Weights of a small encoder-decoder audio transcriber.
Model: 9.45M parameters, log mel input, encoder arch quartznet, encoder norm batchnorm, encoder depths [3, 3, 3], encoder widths [192, 192, 192], decoder width 256, decoder layers 8, decoder norm layernorm_no_bias, decoder activation gelu.
Training: soap at rate 0.0019, 6100 steps, batches of 512.
Rows from block 3 of the text decoder of a small encoder-decoder audio transcriber, named by matrix and row number. Rows with one number belong to one neuron. Each number is 500 + 50 x the weight over its row's rms, rounded and kept within 0 to 999. All counts start at 0. Numbers have three digits each.
After each neuron's rows are labels from the 100 texts, of 14848, where the neuron reaches its highest value: "fires on" is the input token at the peak. Only what is clearly more common there than usual is listed. The data: short read English sentences (LibriTTS-R). In brackets: how many of the 100, against the usual share in percent.
# fc1: MLP up (decoder.blocks.3.mlp.fc1.weight, 1024x256), inputs 128-255
# fc2: MLP down (decoder.blocks.3.mlp.fc2.weight, 256x1024, transposed), outputs 128-255

fc1.181:465484501480560463404474533430542467487489520564431513496538528486498530461435518564439534483448496488511505551396548551445495544528512468550463486454486347497546488430542522544431531435501376503466605549486451483509538581466465558466621445522526430552534503475541669522559477528477487529551461435459473485491495346476474455498624508492577420457595454529547549499523395530624542599473
fc2.181:487476513553490522544606417550498540497505513491487575517445458496521501476481475409424458489504519521554507508550445497472506508484554562457474587518528493472383535505457467462600473537449539477516449527498534420513512375519501461428424494588445559482488446394406442452560429502592486513489558462496496523552463601385445604516496443525468638453501530444417536565473534499411442479376
fires on: "at" (8 vs 0.5)

fc1.177:515468501517468447471506565463556497593515497541480482547564464457564527576444537420506516557421542541548522431511512483494470529475473559515489557481470541469592528481501458555427406514485458465560571540568460517440594548535355609489548567457510450419521465511485498519589480510450471534518452510462462516461526461548541452495438486442489493559481452582535488415454565485516520537492
fc2.177:635448572490588489558534451468570484585492467557558523373514399439536485552494494478517550525543474512445475549541511455457569366460568542460525445645504450561555484498500484483485460534513509552561510544470533584569577556475495542539498502640532496530484564553481484497402489489596542455522552484485566454521544528447474550479457462484517461541573584434489528496504522557519603499500
fires on: "'" (12 vs 0.9); "his" (9 vs 0.5); "a" (8 vs 1.5)

fc1.613:535443540475564536535567339551533503529541576520494432497552536536374469574470446493477424493548573524610430589523458553527511413452452470509452520557528447498446462527536539484503578502550559485440448464495559544478495517561531476548512440516494448557493590551529504543448466468585465503543436425490559511504588498559509439421565521549551466508451473577532503487556487502391498549486
fc2.613:440393527445553535463547554495520516520441516513563401605563471503545532532557491530557554484507329522479558487515419556517558442514487402475509477547577471413481511634519538431547552447508522476533498550488476460538528511497495548484460536454567393459495507523576524543501593460561515532477512544427434555561482563493614425509472488474407438482536496469537488419468500433499606541510
fires on: "the" (20 vs 3.3); "you" (7 vs 1.8)

fc1.292:480459417454482499484607522525439538617440582452560429550541486488461475414567502397515521509549509490418543539512542494491568533459466440495499485436545477516550459490488519395503475506571544543511534520563451534405492441471525497506515512523501526462474381470621562470498574426419447471528367575443472483614489486426542428508522536480547515486497535500537512569517566568513435535563
fc2.292:565554538476566442536498521562512422521529406469446515567513482468577562553490459560499384515516603488514452442527368435437584522475573606539521523500593421503560509551584460512561524580485415464501477559415532455456443515541489522463466581373553550422478506464474505430459530544564545439504484583572481552531497563552512448480505406579486494478536479589474464483532523509484566520495
fires on: "at" (7 vs 0.5)

fc1.347:575478469491516454438409556494498483442570482502420527456460419560476570499527626507481577413589552559558517488414531448483419557477508521527540502499562459444550532515498481428536499441543523516387469490490586503504539486439560506503390499461458586446416437500507449454465610442572509530592575592484514560518585472529477442459583515521540497497611434508531562475495437602486506464491
fc2.347:560523486469483550553516574385488570627448567470471476561491510456445560474595423479498525513535525522479493579544405527567496452469508492455580532495414569432510467521495524445536485514469545527469499451500537449463456503565476551492501509439648559504547490550484485438531506494436551549615447558436504492575520487545455514496469424510563552502554456466546457511480454448497477544511
fires on: "i" (29 vs 2.3); "to" (10 vs 1.8)

fc1.266:528521475472523462539519492466531448528544412548430521533554473403421494444488594528463474550463625520545457494483473524552566438459560536455392479505501410498518492446482449483507494541567549518472569509565483508511396466411464531479550510457479503520518551566428506554430479506475447526495568525510499463516512436501494488505542502544456466495504526570511341502526468409458465404619
fc2.266:545531493501516546550538531494488483499584461521444485427514448609441495490440563523403446416380515424439465438538581551432477510554511496491453387460517466464492492559461463493554611461457452502533431500553514543490514497519545618623362490489423494527490474487459499528560438528526583565516506448558366471450506543511481505440430564463492525474468522491506543525543521510478506509468
fires on: "<end>" (47 vs 11.4)

fc1.585:471433446473477524445455495514502589495430517557465512433504543445458487576436500418582576519529450509518530516556559498501650487558458483491410626390492585487456475484544564443503558491575510419471550540468460472513526502483498439456548555451434522534488475491578515550469554478452454550569557500527478430415561590530493527453472461523504477590492578487561477364571477484510458567551
fc2.585:434569520499537480484524511556508564441473492506566512402479533499387475487486495456463472411495612466532493510487453462536500464552458413558358478582533462584521548466503524622511466519461494487511467512436472503487503540518506506623468475447466465531535498488476523502443449486620576547476506465529478574506489600454443518447498511518595426478526493552510581501452503572499487580513
fires on: "i" (10 vs 2.3); "a" (8 vs 1.5)

fc1.205:468516514621498458455494498459510571514487480531525589495378469433489458493468503487514469549463585561550545498489627567567504562479491603476494541537514539480569559543478440431464503534558492527600471503503439471457598490467456546471498551614547439503503531470523487564450546462508488552469560501514499472460485487520468559558442523584529532484581485428598481545545494522593483579584
fc2.205:420462589420550578511548516491520435433489423560524482496489496553533518530478570457553560490449508505425464555421521470522482474629416542536510558480547483586584506505431507411467508493536559465412542379454611499445438563399496508570532540469555453534467459462460498502540490425479489452482435518423567472482520462479557518454536467552559587532446481496424526417569541525474554503462
fires on: "not" (9 vs 0.7); "look" (8 vs 0.1)

fc1.515:495521505520516450534563475523504485470509467393548411580402585509530461553498459448410539512529478479502502607557536506530529587444498497457458506409575586543466489403536474499426428614534467503575533562447499582553476538507501497499496515471432550476568487494558510588526484459531528471431527454548569522548496360474512508488441486505481502534404628524480555506533437530499544515461
fc2.515:441516473491430533534552439444586593613447568543489516478582549522611564541481489504569522439477462494470522462529446499469517559549526491473548596481427474546453557449545458543458509432452480495535541502514552425526484443456527515489525478514571524472480447561485423546448394479537577583410478463572415501481438534521536511496532431552465492408607442522514430464615463440420548493477
fires on: "but" (8 vs 0.6); "is" (7 vs 1)

fc1.258:471508542546455508549585479456467516616461498559499473582479468496522560500508500511517410510386541486377520553508461546516425560511475508579433486511506409411460522436495507474463516559488562544589522589470536482467494500522464459490575423520567433538542466475499459445539582583483446585544447518503533375415558507497451466454552540533494397485508490486575429539476506519474541470445
fc2.258:470506480526520553568460503572547482537497434455583502559558557546427502504467473478533510474565525508500509526508535455391524517474516470513408541436522462487545513494512545484562477439547435460513542459453549463482505568534541502503496395527580506610542524416431404505566466473499468494513502457498490507546515523554435494514441484479535494546566402495363524361442538495443448566488
fires on: "at" (36 vs 0.5); "the" (9 vs 3.3)

fc1.502:415533521464567435494368531534551494454473472427505523486481377459373508522566510502464425523489460417525505478533439527435510551584502465426460513527494475431573589486565445543432465508482483548449494524508435530403425442572525455471503444521445524553444462444589501509473556466521448450544489501602595504521513559483518507445481471474461423502529492492532447404524533624569624492542
fc2.502:463471482529441429630483524399592490550411507490534526516404437457489535573553483335511537504540501496437460453508494471451475503432597509504549447520440543533462536478565533490491506508509536547536487469431526475514441486456484545460506480504568456516528591385576467479542509516611463451518593462440510513410448454386473530489560513438487460471467469496448456481465509496438550610543
fires on: "at" (17 vs 0.5); "the" (12 vs 3.3)

fc1.598:486489415437584490363463502563405474440494387542500588472527501503428590595584539521496511419437500509550465435572442510434504485493502528474496492505456365449452470593523497458536529597465501535518451539458462522412555610528485542453492514497481514538487516539483507406403484449526476524552570548477499468419573510540414455490580510443498575606470543575537460558577461389488447538522
fc2.598:406559458523447528499559394494518487437574541533412494454407507507455389491589499483577532527423460480459564432491452602559468479551532543460581507477483532538567507458500454538498574507509539527533560496506591515445534508516540517535492481505473503514505467516519565394545497483610502455516535502530574515489448464458532460515596507551379490452511579550561512544486543381642525505427
fires on: "don't" (27 vs 0.3); "you" (26 vs 1.8); "not" (11 vs 0.7); "i" (8 vs 2.3)

fc1.727:447575540531424370543492531553480482421550416475476461428575422514359608578540524424532559473473475476574521516566514470502453478484561497506454462414493525482483482498580430498466566539555525519480537542580554503577387507480521541578474527491580505521512567494481471553496572503408559460419567496381530544441563483476509462416463510477541434435571530541537539500438558494473445479659
fc2.727:558560583490426471541529506499418558525428469514487527457499517492510546520524468525462431476481460585412526470456495498529435471488545592396517473495469557577549512556410480459525470498411484446478439467555390494488474470450566476520437480645431485495540446530600478605481447499501492450444568508512543554503415600488582505393445560537562525490547460461496605478562586394473468601474
fires on: "not" (9 vs 0.7)

fc1.637:469490526470432569519536467347526429442476561563430418459519513479495446574516512582480488462470599438466503490476527544473418460505483459525465486494506440524528531443482518536502482539472537582448418577509483529554512438533511565471533464438465489477435514469396564564611558497438534495481467511564373542443511507438436485425451468549523471605491514455527492506537534527441508505457
fc2.637:445576533648464469397505516399535544481485524469525503515478551533478452444494422496542518508508542538482464502568543627469453520499447456556524432507448483519451453465477442466516498499601545488532509450488553479554511420538513508488457523514491551517500512393566484503494457506469486404553526591458547541527539578355524419485441514541513426521565508511554554458450473470455467471539
fires on: "<end>" (53 vs 11.4)

fc1.714:463439492564435499518534498495501547383486438518578479483471555483461567522456507429491438550484611469492541568522574515667473474467511467482436547547557583476463542494513465579548483550488547493462572448410483597540571447488472494558502493585494494503433433494527456504440531415479483603559490452491610491462576447462525586564458524514449472552464600503475560391568567399423550516517
fc2.714:542540469576422558534568442445538455417445552452518399520434510554439496553528491441403470495475468473487555470509505458513527468532463472517541519438479444495538491375475588439394497462494463484511486544504433511481463534548453610486540583498425495481507428422483487451564484494530522478586485528492444575574545520502434523542520392560549620410503435614505481521504586515555505479456
fires on: "the" (8 vs 3.3)

fc1.241:532454405465441509504501492446551513544476546437425522506538499560455439479436532538475511519525589458487495504527464476459571503570492474487516483531516491461551395431447564532522488569516583591457474554482414484516551632461596462545493518396507475541533485553571485491527499609593526529481529538507508477474342440526525492484540502558562504533452489512490503571414534551478589555486
fc2.241:452560547509519560542480550435456555569554594559428451458387515540526459470502496481494493536500461474501484478372553499458422465496552496380437469560443576551517523537522502410477475451375481470441486444425521551454544455477486411446466527577445497518530497444531417506471537451553491457422563454517423471547501536509430460510521606540456503435564470550542568520551480447476479511513
fires on: "at" (16 vs 0.5); "of" (14 vs 1.2); "to" (9 vs 1.8)

fc1.435:491499472461547516480522497531476516544541519520396481457483354476562493496519548472443517569527558454596499430535472568551496512498408479486556465566496446494554596476468506516490499478573469501425559423563547573454573505518560494527414463629584532485600543423535444480393511451457470562526504563541454495542431435606565528424511374466475521446499488529484452436620527508576451472567
fc2.435:475521524449458481567507480500611538498566469435528526553523508497504511525530490444469535502573384554451397622534515513575557482579517440485513539468494509484491419512541496511495522503538623482538460476535487552451509425537511448447475526511520583571485505547534543461491489430506587518547526453454562555393490518461450520557493533449476559472495482486554608515402488485530631561517
fires on: "his" (7 vs 0.5)

fc1.35:534564515442455571538582407510480501504467490536442488497447463529513459499463557471544602587480476478499518459519483503515527474442479490456416443540435549473492487485557452494473556534452505411401572613551416518436525567592472503471478425533514418555457475585473529472504470495534457480477501458398436672512523452468580454518470439569517539508510494513539469438453419589469474519569
fc2.35:526496518461420532489457517527544526491545503487580446497526488521560432454461506585477577485456490459560477490441484445505422455470427504461489444464589403631511462489480508490585515417491512456443467448509465483465484520536488464468481368431523459404580432428466425514417489510508457446504433556598551473491502525561430498456459495491473565523461448514518541555438477442611608510496
fires on: "'" (38 vs 0.9)

fc1.566:514432492481461480500459544449464541533495522506431523520557418539555501444458449503499568643421525518472499535424494530443479516530542464451517421458509461491534542347504535591438456477551393428454552530483429467608608530476435500515540461474549510501573482402495523499579412462483500571469467563418461572477461471468649424565576469513504507466538525558554569531469424482590460409497
fc2.566:591573603525476491501514437401471458507470539482592504507447514475549515510535531461468381426542544506521465574440483596452488456500427517504450398413510557534450476473468512505469491549426503510505501480613541412480441550520519464521480539452449500515472493436429415485565500589490514474514507475535609535505470461455504575473523567479483574500542588449533413527515564456570500474505
fires on: "'" (20 vs 0.9); "but" (10 vs 0.6); "no" (7 vs 0.4)

fc1.668:456457488511450507486440437497512439450477495531468539470400505488432493573522497465475477589537544516474452498514573567505550505440543515487487411497466384490498568372425454546511592457445517434540579588443504496565513605451568439468522484489499519428446458474574576550425511550591465529534361449452541520391545456497510471589460470509503549527521537527485520521472518479400468457580
fc2.668:499482507500462406516382493545566528532654546518442487541552502530446549500466451502521491472508504527423531395469452473486434519525504563513546542556474536546462448551558592459508554467555501477484491524421394469480494492498495509507480575452540452536455513470553425416490544456473474442464527531505421440499456412451575429432506453449408509505506477423511445508483504487592514500499
fires on: "the" (25 vs 3.3); "his" (12 vs 0.5); "my" (12 vs 0.5)

fc1.288:445530522486544555484467542458538547420546538608544547557418488465509605525486457526494447536545506504486510525432414484556452579447584483558556414496487536419514526528433525548456554601565546482425508529576562549508549554550437569513446584579532471531517397570624542541534553428533454502529478511537414520467539558576440467557449516499467620442561463458445456509483446454444517476517
fc2.288:534402526455532476562390457530455507577533511459443540508392493620527584530476422516576483446473557530505529487488586472476371495469503553489550484482478454540496540531504512478532470464468422529551392552490436551429533475487521430519385539548454485538445525520528438495463540550490442518448489527537498639522508471536512482515521477357537565479518530472537571557461563502444540384599
fires on: "the" (19 vs 3.3); "don't" (14 vs 0.3); "my" (8 vs 0.5)

fc1.459:469431494535495543608523499476475515560509628525567512508403466545522506433454471443499510509611565495429481593537515472566459507553522516462581463447467413533504396531472483476499492481460538548515536492467443587513495561585414496523498499528507390501474481476620446575503518459499438556464516480602493462514554459522571599457482609488514403527483426597464530533505450481452511445509
fc2.459:495494550467517492521373531507464435589521567540576463486529554465453498489427591491538509521520440505544464555486570409570517437498544454461523602519512477505556492470428528505579560525411530543472480582485469443510462548525518434382503554535491424547549461517485483563403565522547464490559505526463462512581475496447410452508501564498524357413505551514347566529486509541436469608490
fires on: "know" (10 vs 0.3)

fc1.359:584536520413513540547578430518627467516461491508520405518546489490495516457478587537434454621515437496464494527589532438485463451494560409408387410520579490538488524419437473431454425513489481502579469444464523498512500500442548473488520498476489457453526552446471576434506585537480604480475432607583502563428529576516460572574434539532501494496455460584523510476493551477428512461513
fc2.359:544493572482527451515514479471464494467527494454475530547581524470502549489472470466449505501576490473488414560479497572505506576433547541637512485554390512608507513514549490501444448529542475459446506463513447526542473460464569523434505467425487518521468490522510463543440543459610576526461527563522531430469428557475457436471492469517502465463485470473453432526530498541464439555370
fires on: "<end>" (50 vs 11.4); "a" (9 vs 1.5)

fc1.612:503479372474391517506477465486576521419468526489598532483495489504536505504489429486549531521487508475506524473562514426434582516506514489543452444477569428511413427477543540631377433429539473466490575475523423554378467476510491401557553447507558506528539514522521554515552501489459578467495440629552486497464593506456513500528448535443510583530529476543449478514475567523478536417478
fc2.612:484473595464474449622500414462531570493504529487473473540504512362526600491523509504517469477488550481557489441442564485357497495525567561513561534502507509553597504534547450584619553475478455503501526503443582396524447420487520519492549419449555558520489559467541448481438467432548430511528566495524351396519484458500426494544444569412527443485443441597502528518483519510528510491592
fires on: "his" (26 vs 0.5); "my" (18 vs 0.5); "her" (10 vs 0.5); "at" (10 vs 0.5)

fc1.615:512499481526415514454468481556567505473391530547496472493499529599477410559456567511408472396533452533544538425548505459438543402520430550419547514433466506470539514447504516584537524458472532499404472541489544473441485512441508510484490513494561435476516562452511440547568559409434617536524372450422476401470525511517499483553572564650497434491504537556472529511503554550469471532537
fc2.615:521369542483593508466560508438409515501508427429454460460535515479461483497437425390531476534526468515472427636580415452527540558502457605562566496515519552555500535551493482461448502560464553510551478503443493487447546564497574482477518509526520542571439483543562453522435521515527460442537548494508555550501460552399511476492448473490488463526564401558418456495442477465563495534537
fires on: "know" (8 vs 0.3); "have" (8 vs 0.5); "i" (7 vs 2.3)

fc1.378:516506565434534448495530492563471417553543520416557556517677534439514566511394469460460416489460489504476491558505576487503536484524494557452469524505444391473469592460578539490511472458444528562623415532522519616579483535466377499503463458411534599446550447486532526538563500492539408487509471525616620445501438584543467480494470407495495481552527473555487540528412485488517400495501
fc2.378:469474542618481527478484514519544542545469493527480419410489453596556477516510494566418447438492505546472583510497519483517488456553495451440550486465539494494575452493433447450526510574448589456420513540470482499409510529501491440385541503593489445498512538516444534403453594529528527491482477432495442602431550443430510455538563484550507601413482545539546451513488500476540487471512
fires on: "<end>" (37 vs 11.4); "a" (11 vs 1.5); "the" (11 vs 3.3); "what" (8 vs 0.6)

fc1.26:546405402499515452490561535576521469511517563495459505515476467529516480500494451486469455570528472543477528489437481491483512514469541504504543532494483531401556457484369500562456509537457511513558550572569507519469566500497515496529566576574540446459445556561515553552422567436467561541438481567519501465440378509475567548577461477491481564513445527490451508491488560506517432446345
fc2.26:481553560499485481402464559438458534462642507512524546592518502526415552470393509476497495544465625477478492499574604521485511525495548484515563489429519544548433470430534472499537510576532581490439532498477478468501524530533408582512551506448452559566450483564504528542614534510542460541486521507446500454534529578460454464450510491544456417452444451501523551448564467460449579488560
fires on: "why" (10 vs 0.1); "he" (9 vs 1.3)

fc1.8:489556526456484572535496526515467447473532608465513548511463472547448473440567498551520654569428578467513429478579555470471440516458509512490618492549495434536403541504470511519407458531516444363449439501506449579552475424494524510569573547553614519506453538512510449443569530470452516463578441481499455526499537442554489503457473433485506500541488536369509520563526431497561568497516
fc2.8:516519423506533508418486476557485565447522591512438546490494554611500456588526440407591514474474550495453419522481491582497487480526477527489560428588488436471523439496444573464487499387484482387547449501403548499568515488506436458447531521537494500344514495458571572449599391512532575538609453517469485529544535498412468382430406496566525436457652480427518594441496458396524464492498
fires on: "<end>" (84 vs 11.4)

fc1.32:545490493447555435499450497491479463547612521479401428490417544499537458490448543454555465507459424504511443591523535451517466602515510502606403562553588423497515478512512498557460510457418528558464548531450469501502580435490515496480512489497498472430492517531529549443492455472421586455506511532446569538436489545519447462489525478572447402437526495463534477458503462563431449492489
fc2.32:447545448544499498518570491527539571454455600528529491438535441474393593450495592519457501501514485461518533415509472460521487474461414562499501460388575481473542456480493550597553484546486465523501384501482445500471492538566407571449493478438464560544474524465454522407610575484588548595488599475581618506293433421509510517480512495602481536536569440508545443486533564469542571510433
fires on: "why" (7 vs 0.1); "was" (7 vs 1.2)

fc1.28:521494699498502542529571460472573512545467536491425552553488446428480565422454526548510529482452543500427578546521527507530540488562559484548569586498500492565526510452498607542501483564627561505464459488480465457457502543496424433538531468464522459453444531457565519458433556524526540534527540493537508560495526455547547515375498547628531415579562597477516484568470574497438499543551
fc2.28:448570442523511487452498386562456443463491441513483508456460465520498533467520467515485495536555498520506508564543542423563462496527612459462509482498479492474536489482437495559464573409411560483547517516472520529394522466554470488537516496552473553473486503592520481469553368480527477544509578567510432508467561485439480512575527377547502556497586599528541496508524478604486463399506
fires on: "<end>" (30 vs 11.4)

fc1.23:545454527498536471491525483510540429490589564501438475461557510576481563495499578479526460475537562490506544511472470493488448460511516490484519498484476537499599521493532537426372522437466563595482536608549428488598554401455525443495623536500481492414452491390473498488592460502608436505496401485550574460412438565571520570441514457505513469465497337478547423478473520475499525481612
fc2.23:604548438423413478424427581471541436656443485484478469507455503563522484565443450478547488468419459569503433529432565461404630498562531470444537533523503562488598507415501457520486502462573534602477465496520526537569479556539511466502546444511524436506482483541460553492455442496455485506514543483539511490529497513591576508573502431456462413476472445492442453477437480511536495518485
fires on: "the" (22 vs 3.3)

fc1.210:471458522525508462460528529577555551440571467598476587436515483459551476472493475463501546524581458531532474519411532477628548497476518530501543493551567519411511512426493438496425524452553494517535550525593526583414486479480468485511470569412469408444574445552514459469469476400523532563504530534546507570489542466413436460538557411544452527515527467497499562648570534419573464475537
fc2.210:526503470560493497479451532496555489457540470562476531431517522535458522519447538415493410473474442560446504438622498537553562443515454498587521519453536540588517430510520472464450487582541537457485559504457532547463550434489572650452457477422477497418458453518460594546496525531514408463580512601468426615439550506548493490587520580479541468530471499570539543425471411586442565456519
fires on: "'" (9 vs 0.9)

fc1.153:481516551480534444509437477424461425475481511498516517504464515483469531531556425473428582491497624520502478508454569480465521464460451486529538490399484517523548512468502522529449416572542488497473458565478502422507567526447519473549493545566501543594436595474553522428482395470530593400562580444508438511594474495495458474488505508534527481503555538479554494479544468439517402477493
fc2.153:496468496532463513375535463527567502501540452566554568494476570531455488471479495476492551476553512465523574553501487600442470518471505508539435464546550534452585517496527499421513550490496494497501522489542467514450498509525525415446511505503436455559539547486564526503613439458573418566441502533447530449464557476385538544455506505607520472595551488450498492604562635442543544497563
fires on: "don't" (20 vs 0.3); "that" (12 vs 0.8)

fc1.487:557503467469571488485489516508448465552467495524524568375435517512565612448488516452456465520450607493407471446484544457542466547539568491454553448467462504500477476581454611420494482526501584415454503406530476517570627432444456486369522538475529507465609495523503519535485566509476533506556529477496444498544523450528472525430355513525552379571490575554463455421552533527496501543481
fc2.487:434584493493485449439524450497464431435603610479491537525412444459497467458547450483470503429474494542557469474606536484454494464389474402555576459462413414452509501461527508544622483463574487470469485584470532540430471572526481477435452548456549523439542543560428502519522481431423543495593410425591506460475423573495576561500535507531553492412395508455413546495511578536469478524510
fires on: "know" (11 vs 0.3); "you" (10 vs 1.8)

fc1.184:454483442469401519480406566491505599428456521494476507472587405474512558482516499539462480495551514505624431463544499550459482448563443473500508462513599462505596546551477556550500473514486474461485418610482453554509559465514555587467477470480515526567516503433562606470550412459425526516582497399407464483526497472504532512487504477434456557387421445550487506524544512518529462408457
fc2.184:605603512602518508490550483566547488464522516553525506510429500443512502439407442491446457449493535579479612485465524479533504427512526505450482596411413430509447466478618465552522496541602640524412511555550467482448428482519591503421544472496490487448464519428532538468498531531458513566512506456489541484501485502466486538500473491508489528369397456451524511468371500428538489545540
fires on: "at" (23 vs 0.5); "in" (10 vs 0.8)

fc1.411:629489451503549483507472543480594590410448479536507508486568497443573503441429443505402549454535492561504566512453486435409476503536601471502505505464551491407527461451465387552513473408519552568504488458421529508437466571517494473514552488465450433520556428494439530434519520512570506527500519401499441387601440491420502491547519510484539408420624433497472513526579559517474592479494
fc2.411:377565513421536534507514571477553522493570505523525471482418525510519505518432568483518480502396471460458512536526468491494553522491572548543443487539479503675463422563549522507466437541506477495546516572469464515477509433542446518435525555508523483410511467491543473507566507566568513570478426439442464450540528414524420488388627532461432434509631487416502474497471551466448489567579
fires on: "not" (7 vs 0.7)

fc1.686:565397433447432486526509478365507549546504460427526428536462452520438553493497495458468458568450583519498567498565386547491547488510542530516563499496436462544579504506556476532555588505453519473504504484510457470473581581496547444443628519576612533490434521450581456488479530466464502491528554506481525538549416565525495405426490429482470514567514455454619477523609544513532501454522
fc2.686:545482511561529487518468464571461536628540454501546514509528536553478489564497498477476525531527517445456576508512506466450551491517534520526503495545504469448500535449476463586514587565607465447512495569520525567466498454474567494539414559496394527538558607558485474493549399413492457454538438623510533499423482465535584519518506440551468461454522479594588517434457495439428446492515
fires on: "the" (17 vs 3.3); "his" (16 vs 0.5)

fc1.627:460479523518526485537524515474540475530497570584528485514569396496572554452536561477452456497442506482577460528551509443379441485504461511491516483511423415426388521480449477555407421489557502478440452613472406555450464526492488516414551564491527466539519474446518507480462488464434448487489451514526481460520572453516481542509498614544493447531533522522475602522540448369564455469505
fc2.627:512452544552542533536466447367478539481503503419497387481465411513568495565505460559508512563509459484495510518505512518611406454538467474467514495590437424469568541455492462424504548370450567542462540447527492501542528494459458471486585535576498487498500460513437549579510481464516525467590534596529479548547525478561529421519521485488623468542548529478504571556531509428526445459523
fires on: "<end>" (53 vs 11.4)

fc1.722:639477584516573546453519466528455451504478469413437493434512545430407440502471516487534476525512493541459523430424511529545502480524521473454499441450492488487566504479498466532516512484528570470492541464495542502480510441469482520508510514534528459565416646452533493582511433508553489528551476477575430534504554519346440422424469445428623417551511488552541514458537493549518535567520
fc2.722:505527538430480504601500612486511545519461515488571481508548504440546501473494504498495507438465560528519422506524538537539553528504506522497515511520520489455411467503497512479543620534454425501622409492402448513526472452538584572481455450441468631531464510522460520391585559520400537419436549501547476472478558502570525511533581559523471437492495557501489493467586378562491501570482
fires on: "don't" (31 vs 0.3); "you" (10 vs 1.8)

fc1.175:574555575510509515597565519493491442453472421526439419557595438389498545498485462539511474448472549525493556444523496538450479425507584432487550448437441536385507511479520498504619532554622587573483497472478496446439518527400552543537465436555638535544545514541503565591533529422501467492485495487503449539458535474442514528400472463457515457497587480543587537460515508498450388475462
fc2.175:518505502460397531475508427505550498552465525488542453544473454486549387598518584467496599492466551514544481473443599567546437512523458502565461528536545414482505479599434480602529570577479501523497455491591449479469452549535402496440530498535460485624506528459520531528598528516502459482546441468530506460550557576478478389427504469524529523588526451477445549525430495454535491513520
fires on: "don't" (19 vs 0.3); "not" (13 vs 0.7); "didn't" (9 vs 0.1); "you" (7 vs 1.8)

fc1.701:494438501509404512512438548440450509522573488553587468474511514475517495566529537403466555447495562504452483568509530458524566493436502525502398584455468474597570471490394532571458489454567531502521491509466412537491483572450522463461457431454468604511507548390436571434532532478458516560542605533493441465415565482493456504423529491456524531470447489457508539501589449471503395518517
fc2.701:487520542427506526511533458550542497468447531425479499524483580432376585465432436541526441527505496498423512491515515582551526458594478539460563435512595455494457560388531462527502494583463421465533457512550531527501444571440462561496513566535509412477502476503473564445559589428512535585521443487456532582460560484482527489394460528461443552485467468419524575433424607550499524505531
fires on: "'" (9 vs 0.9); "about" (7 vs 0.2)

fc1.565:438533466529500569567553517537461400452471561609400483479533523504523428532541467372430427551406529507543489499462507522540522483527524508545514504519506532487505530500440469469488472584449592594576573527566480457483526478400510506400535514538541462514529517455499482435502517399573462443553506503472599605468528497481502479507457489580511518538486494556386525524450554442552511497527
fc2.565:479491558541534439533505489503496555539581461510462547535558481472591517488604482511492549559477491536469465431526455512508458461394487443432527536500513533520546456386518474458603536484519498484461403486553460537486580442412500529553485558528467470481442588483546386533476420460436403522496496395542524504466484525494536601561511465380486481420422462505373380571530479503402505539628
fires on: "at" (10 vs 0.5)

fc1.271:497433527507494520580558540442540501424502531460471445453520577547504458574550447532466536502540498512456461429429479483544456555410624532486464490525449484493528521519525490486500424550477511440485413497553350481433445575473519443504483475501511507489460502423474493490539553404486568559549428555450513504463511468526506579468494534657472484541456443524416483435513496461458473548493
fc2.271:532457510425444490427569429552457622564500517467462465518517495415479521529482497556529531461570518488402499482505527472635439435505591466514493488484399544518469447410489405549471484509518474495456486443439466625529545445463477581489479451563610494582578431587486506475536523469509504493557478443510526480510452556475483508547493432505602535562580497485478436569425398450543479498558
fires on: "why" (12 vs 0.1)

fc1.457:503489513501525498516531462450452456454601457514460510487422431456560482493543459492588472523625553467434430524561443494492521470568503565505563544448547544447525493384556570484424563548551535470566524513566475438469515450453525515493496524505530486475560489608459445465471459482513462508566610552450426527480535530400469517474526512496442561387556549442510538568516524519526439416548
fc2.457:524531504565473630540456432561498489524491484467466530568484555527466493490489530515428555438380393451466530434495562469506580458515536511431553510600516456476524464519496424450541622488491533485425625510475443530500511445517570444539479417457546504430471589530478479497551424482588526544504550489460454529471488458558486514528438445589491426573436515518484514555538435472444538525449
fires on: "don't" (16 vs 0.3); "not" (11 vs 0.7); "you" (11 vs 1.8)

fc1.700:522570552538419436387484517485498429542472392563465593583435524462441540430485521532404566492513530406513422589440530512576508599498608482543480507472437520521443584484529460507488463500564519590543441569468580568515478502534481542475493469498438549477529459427545552480458491549514466524482390544462463522500529559505525450569453504579523488522457436463460484534460528551580515517556
fc2.700:528488470489483518461553414502536462545517554483443457447548495566593483600539507533541593450536498493545516496471495512547534510532555487570505548489455494540614496476517470493519569429530519552496481558512540515411522532511463499519480369515457538422439405530414552487549424492501557528509505516539439490489501503545551397521436544446460493479467493559535467428476438406403465550423
fires on: "i" (9 vs 2.3); "to" (8 vs 1.8)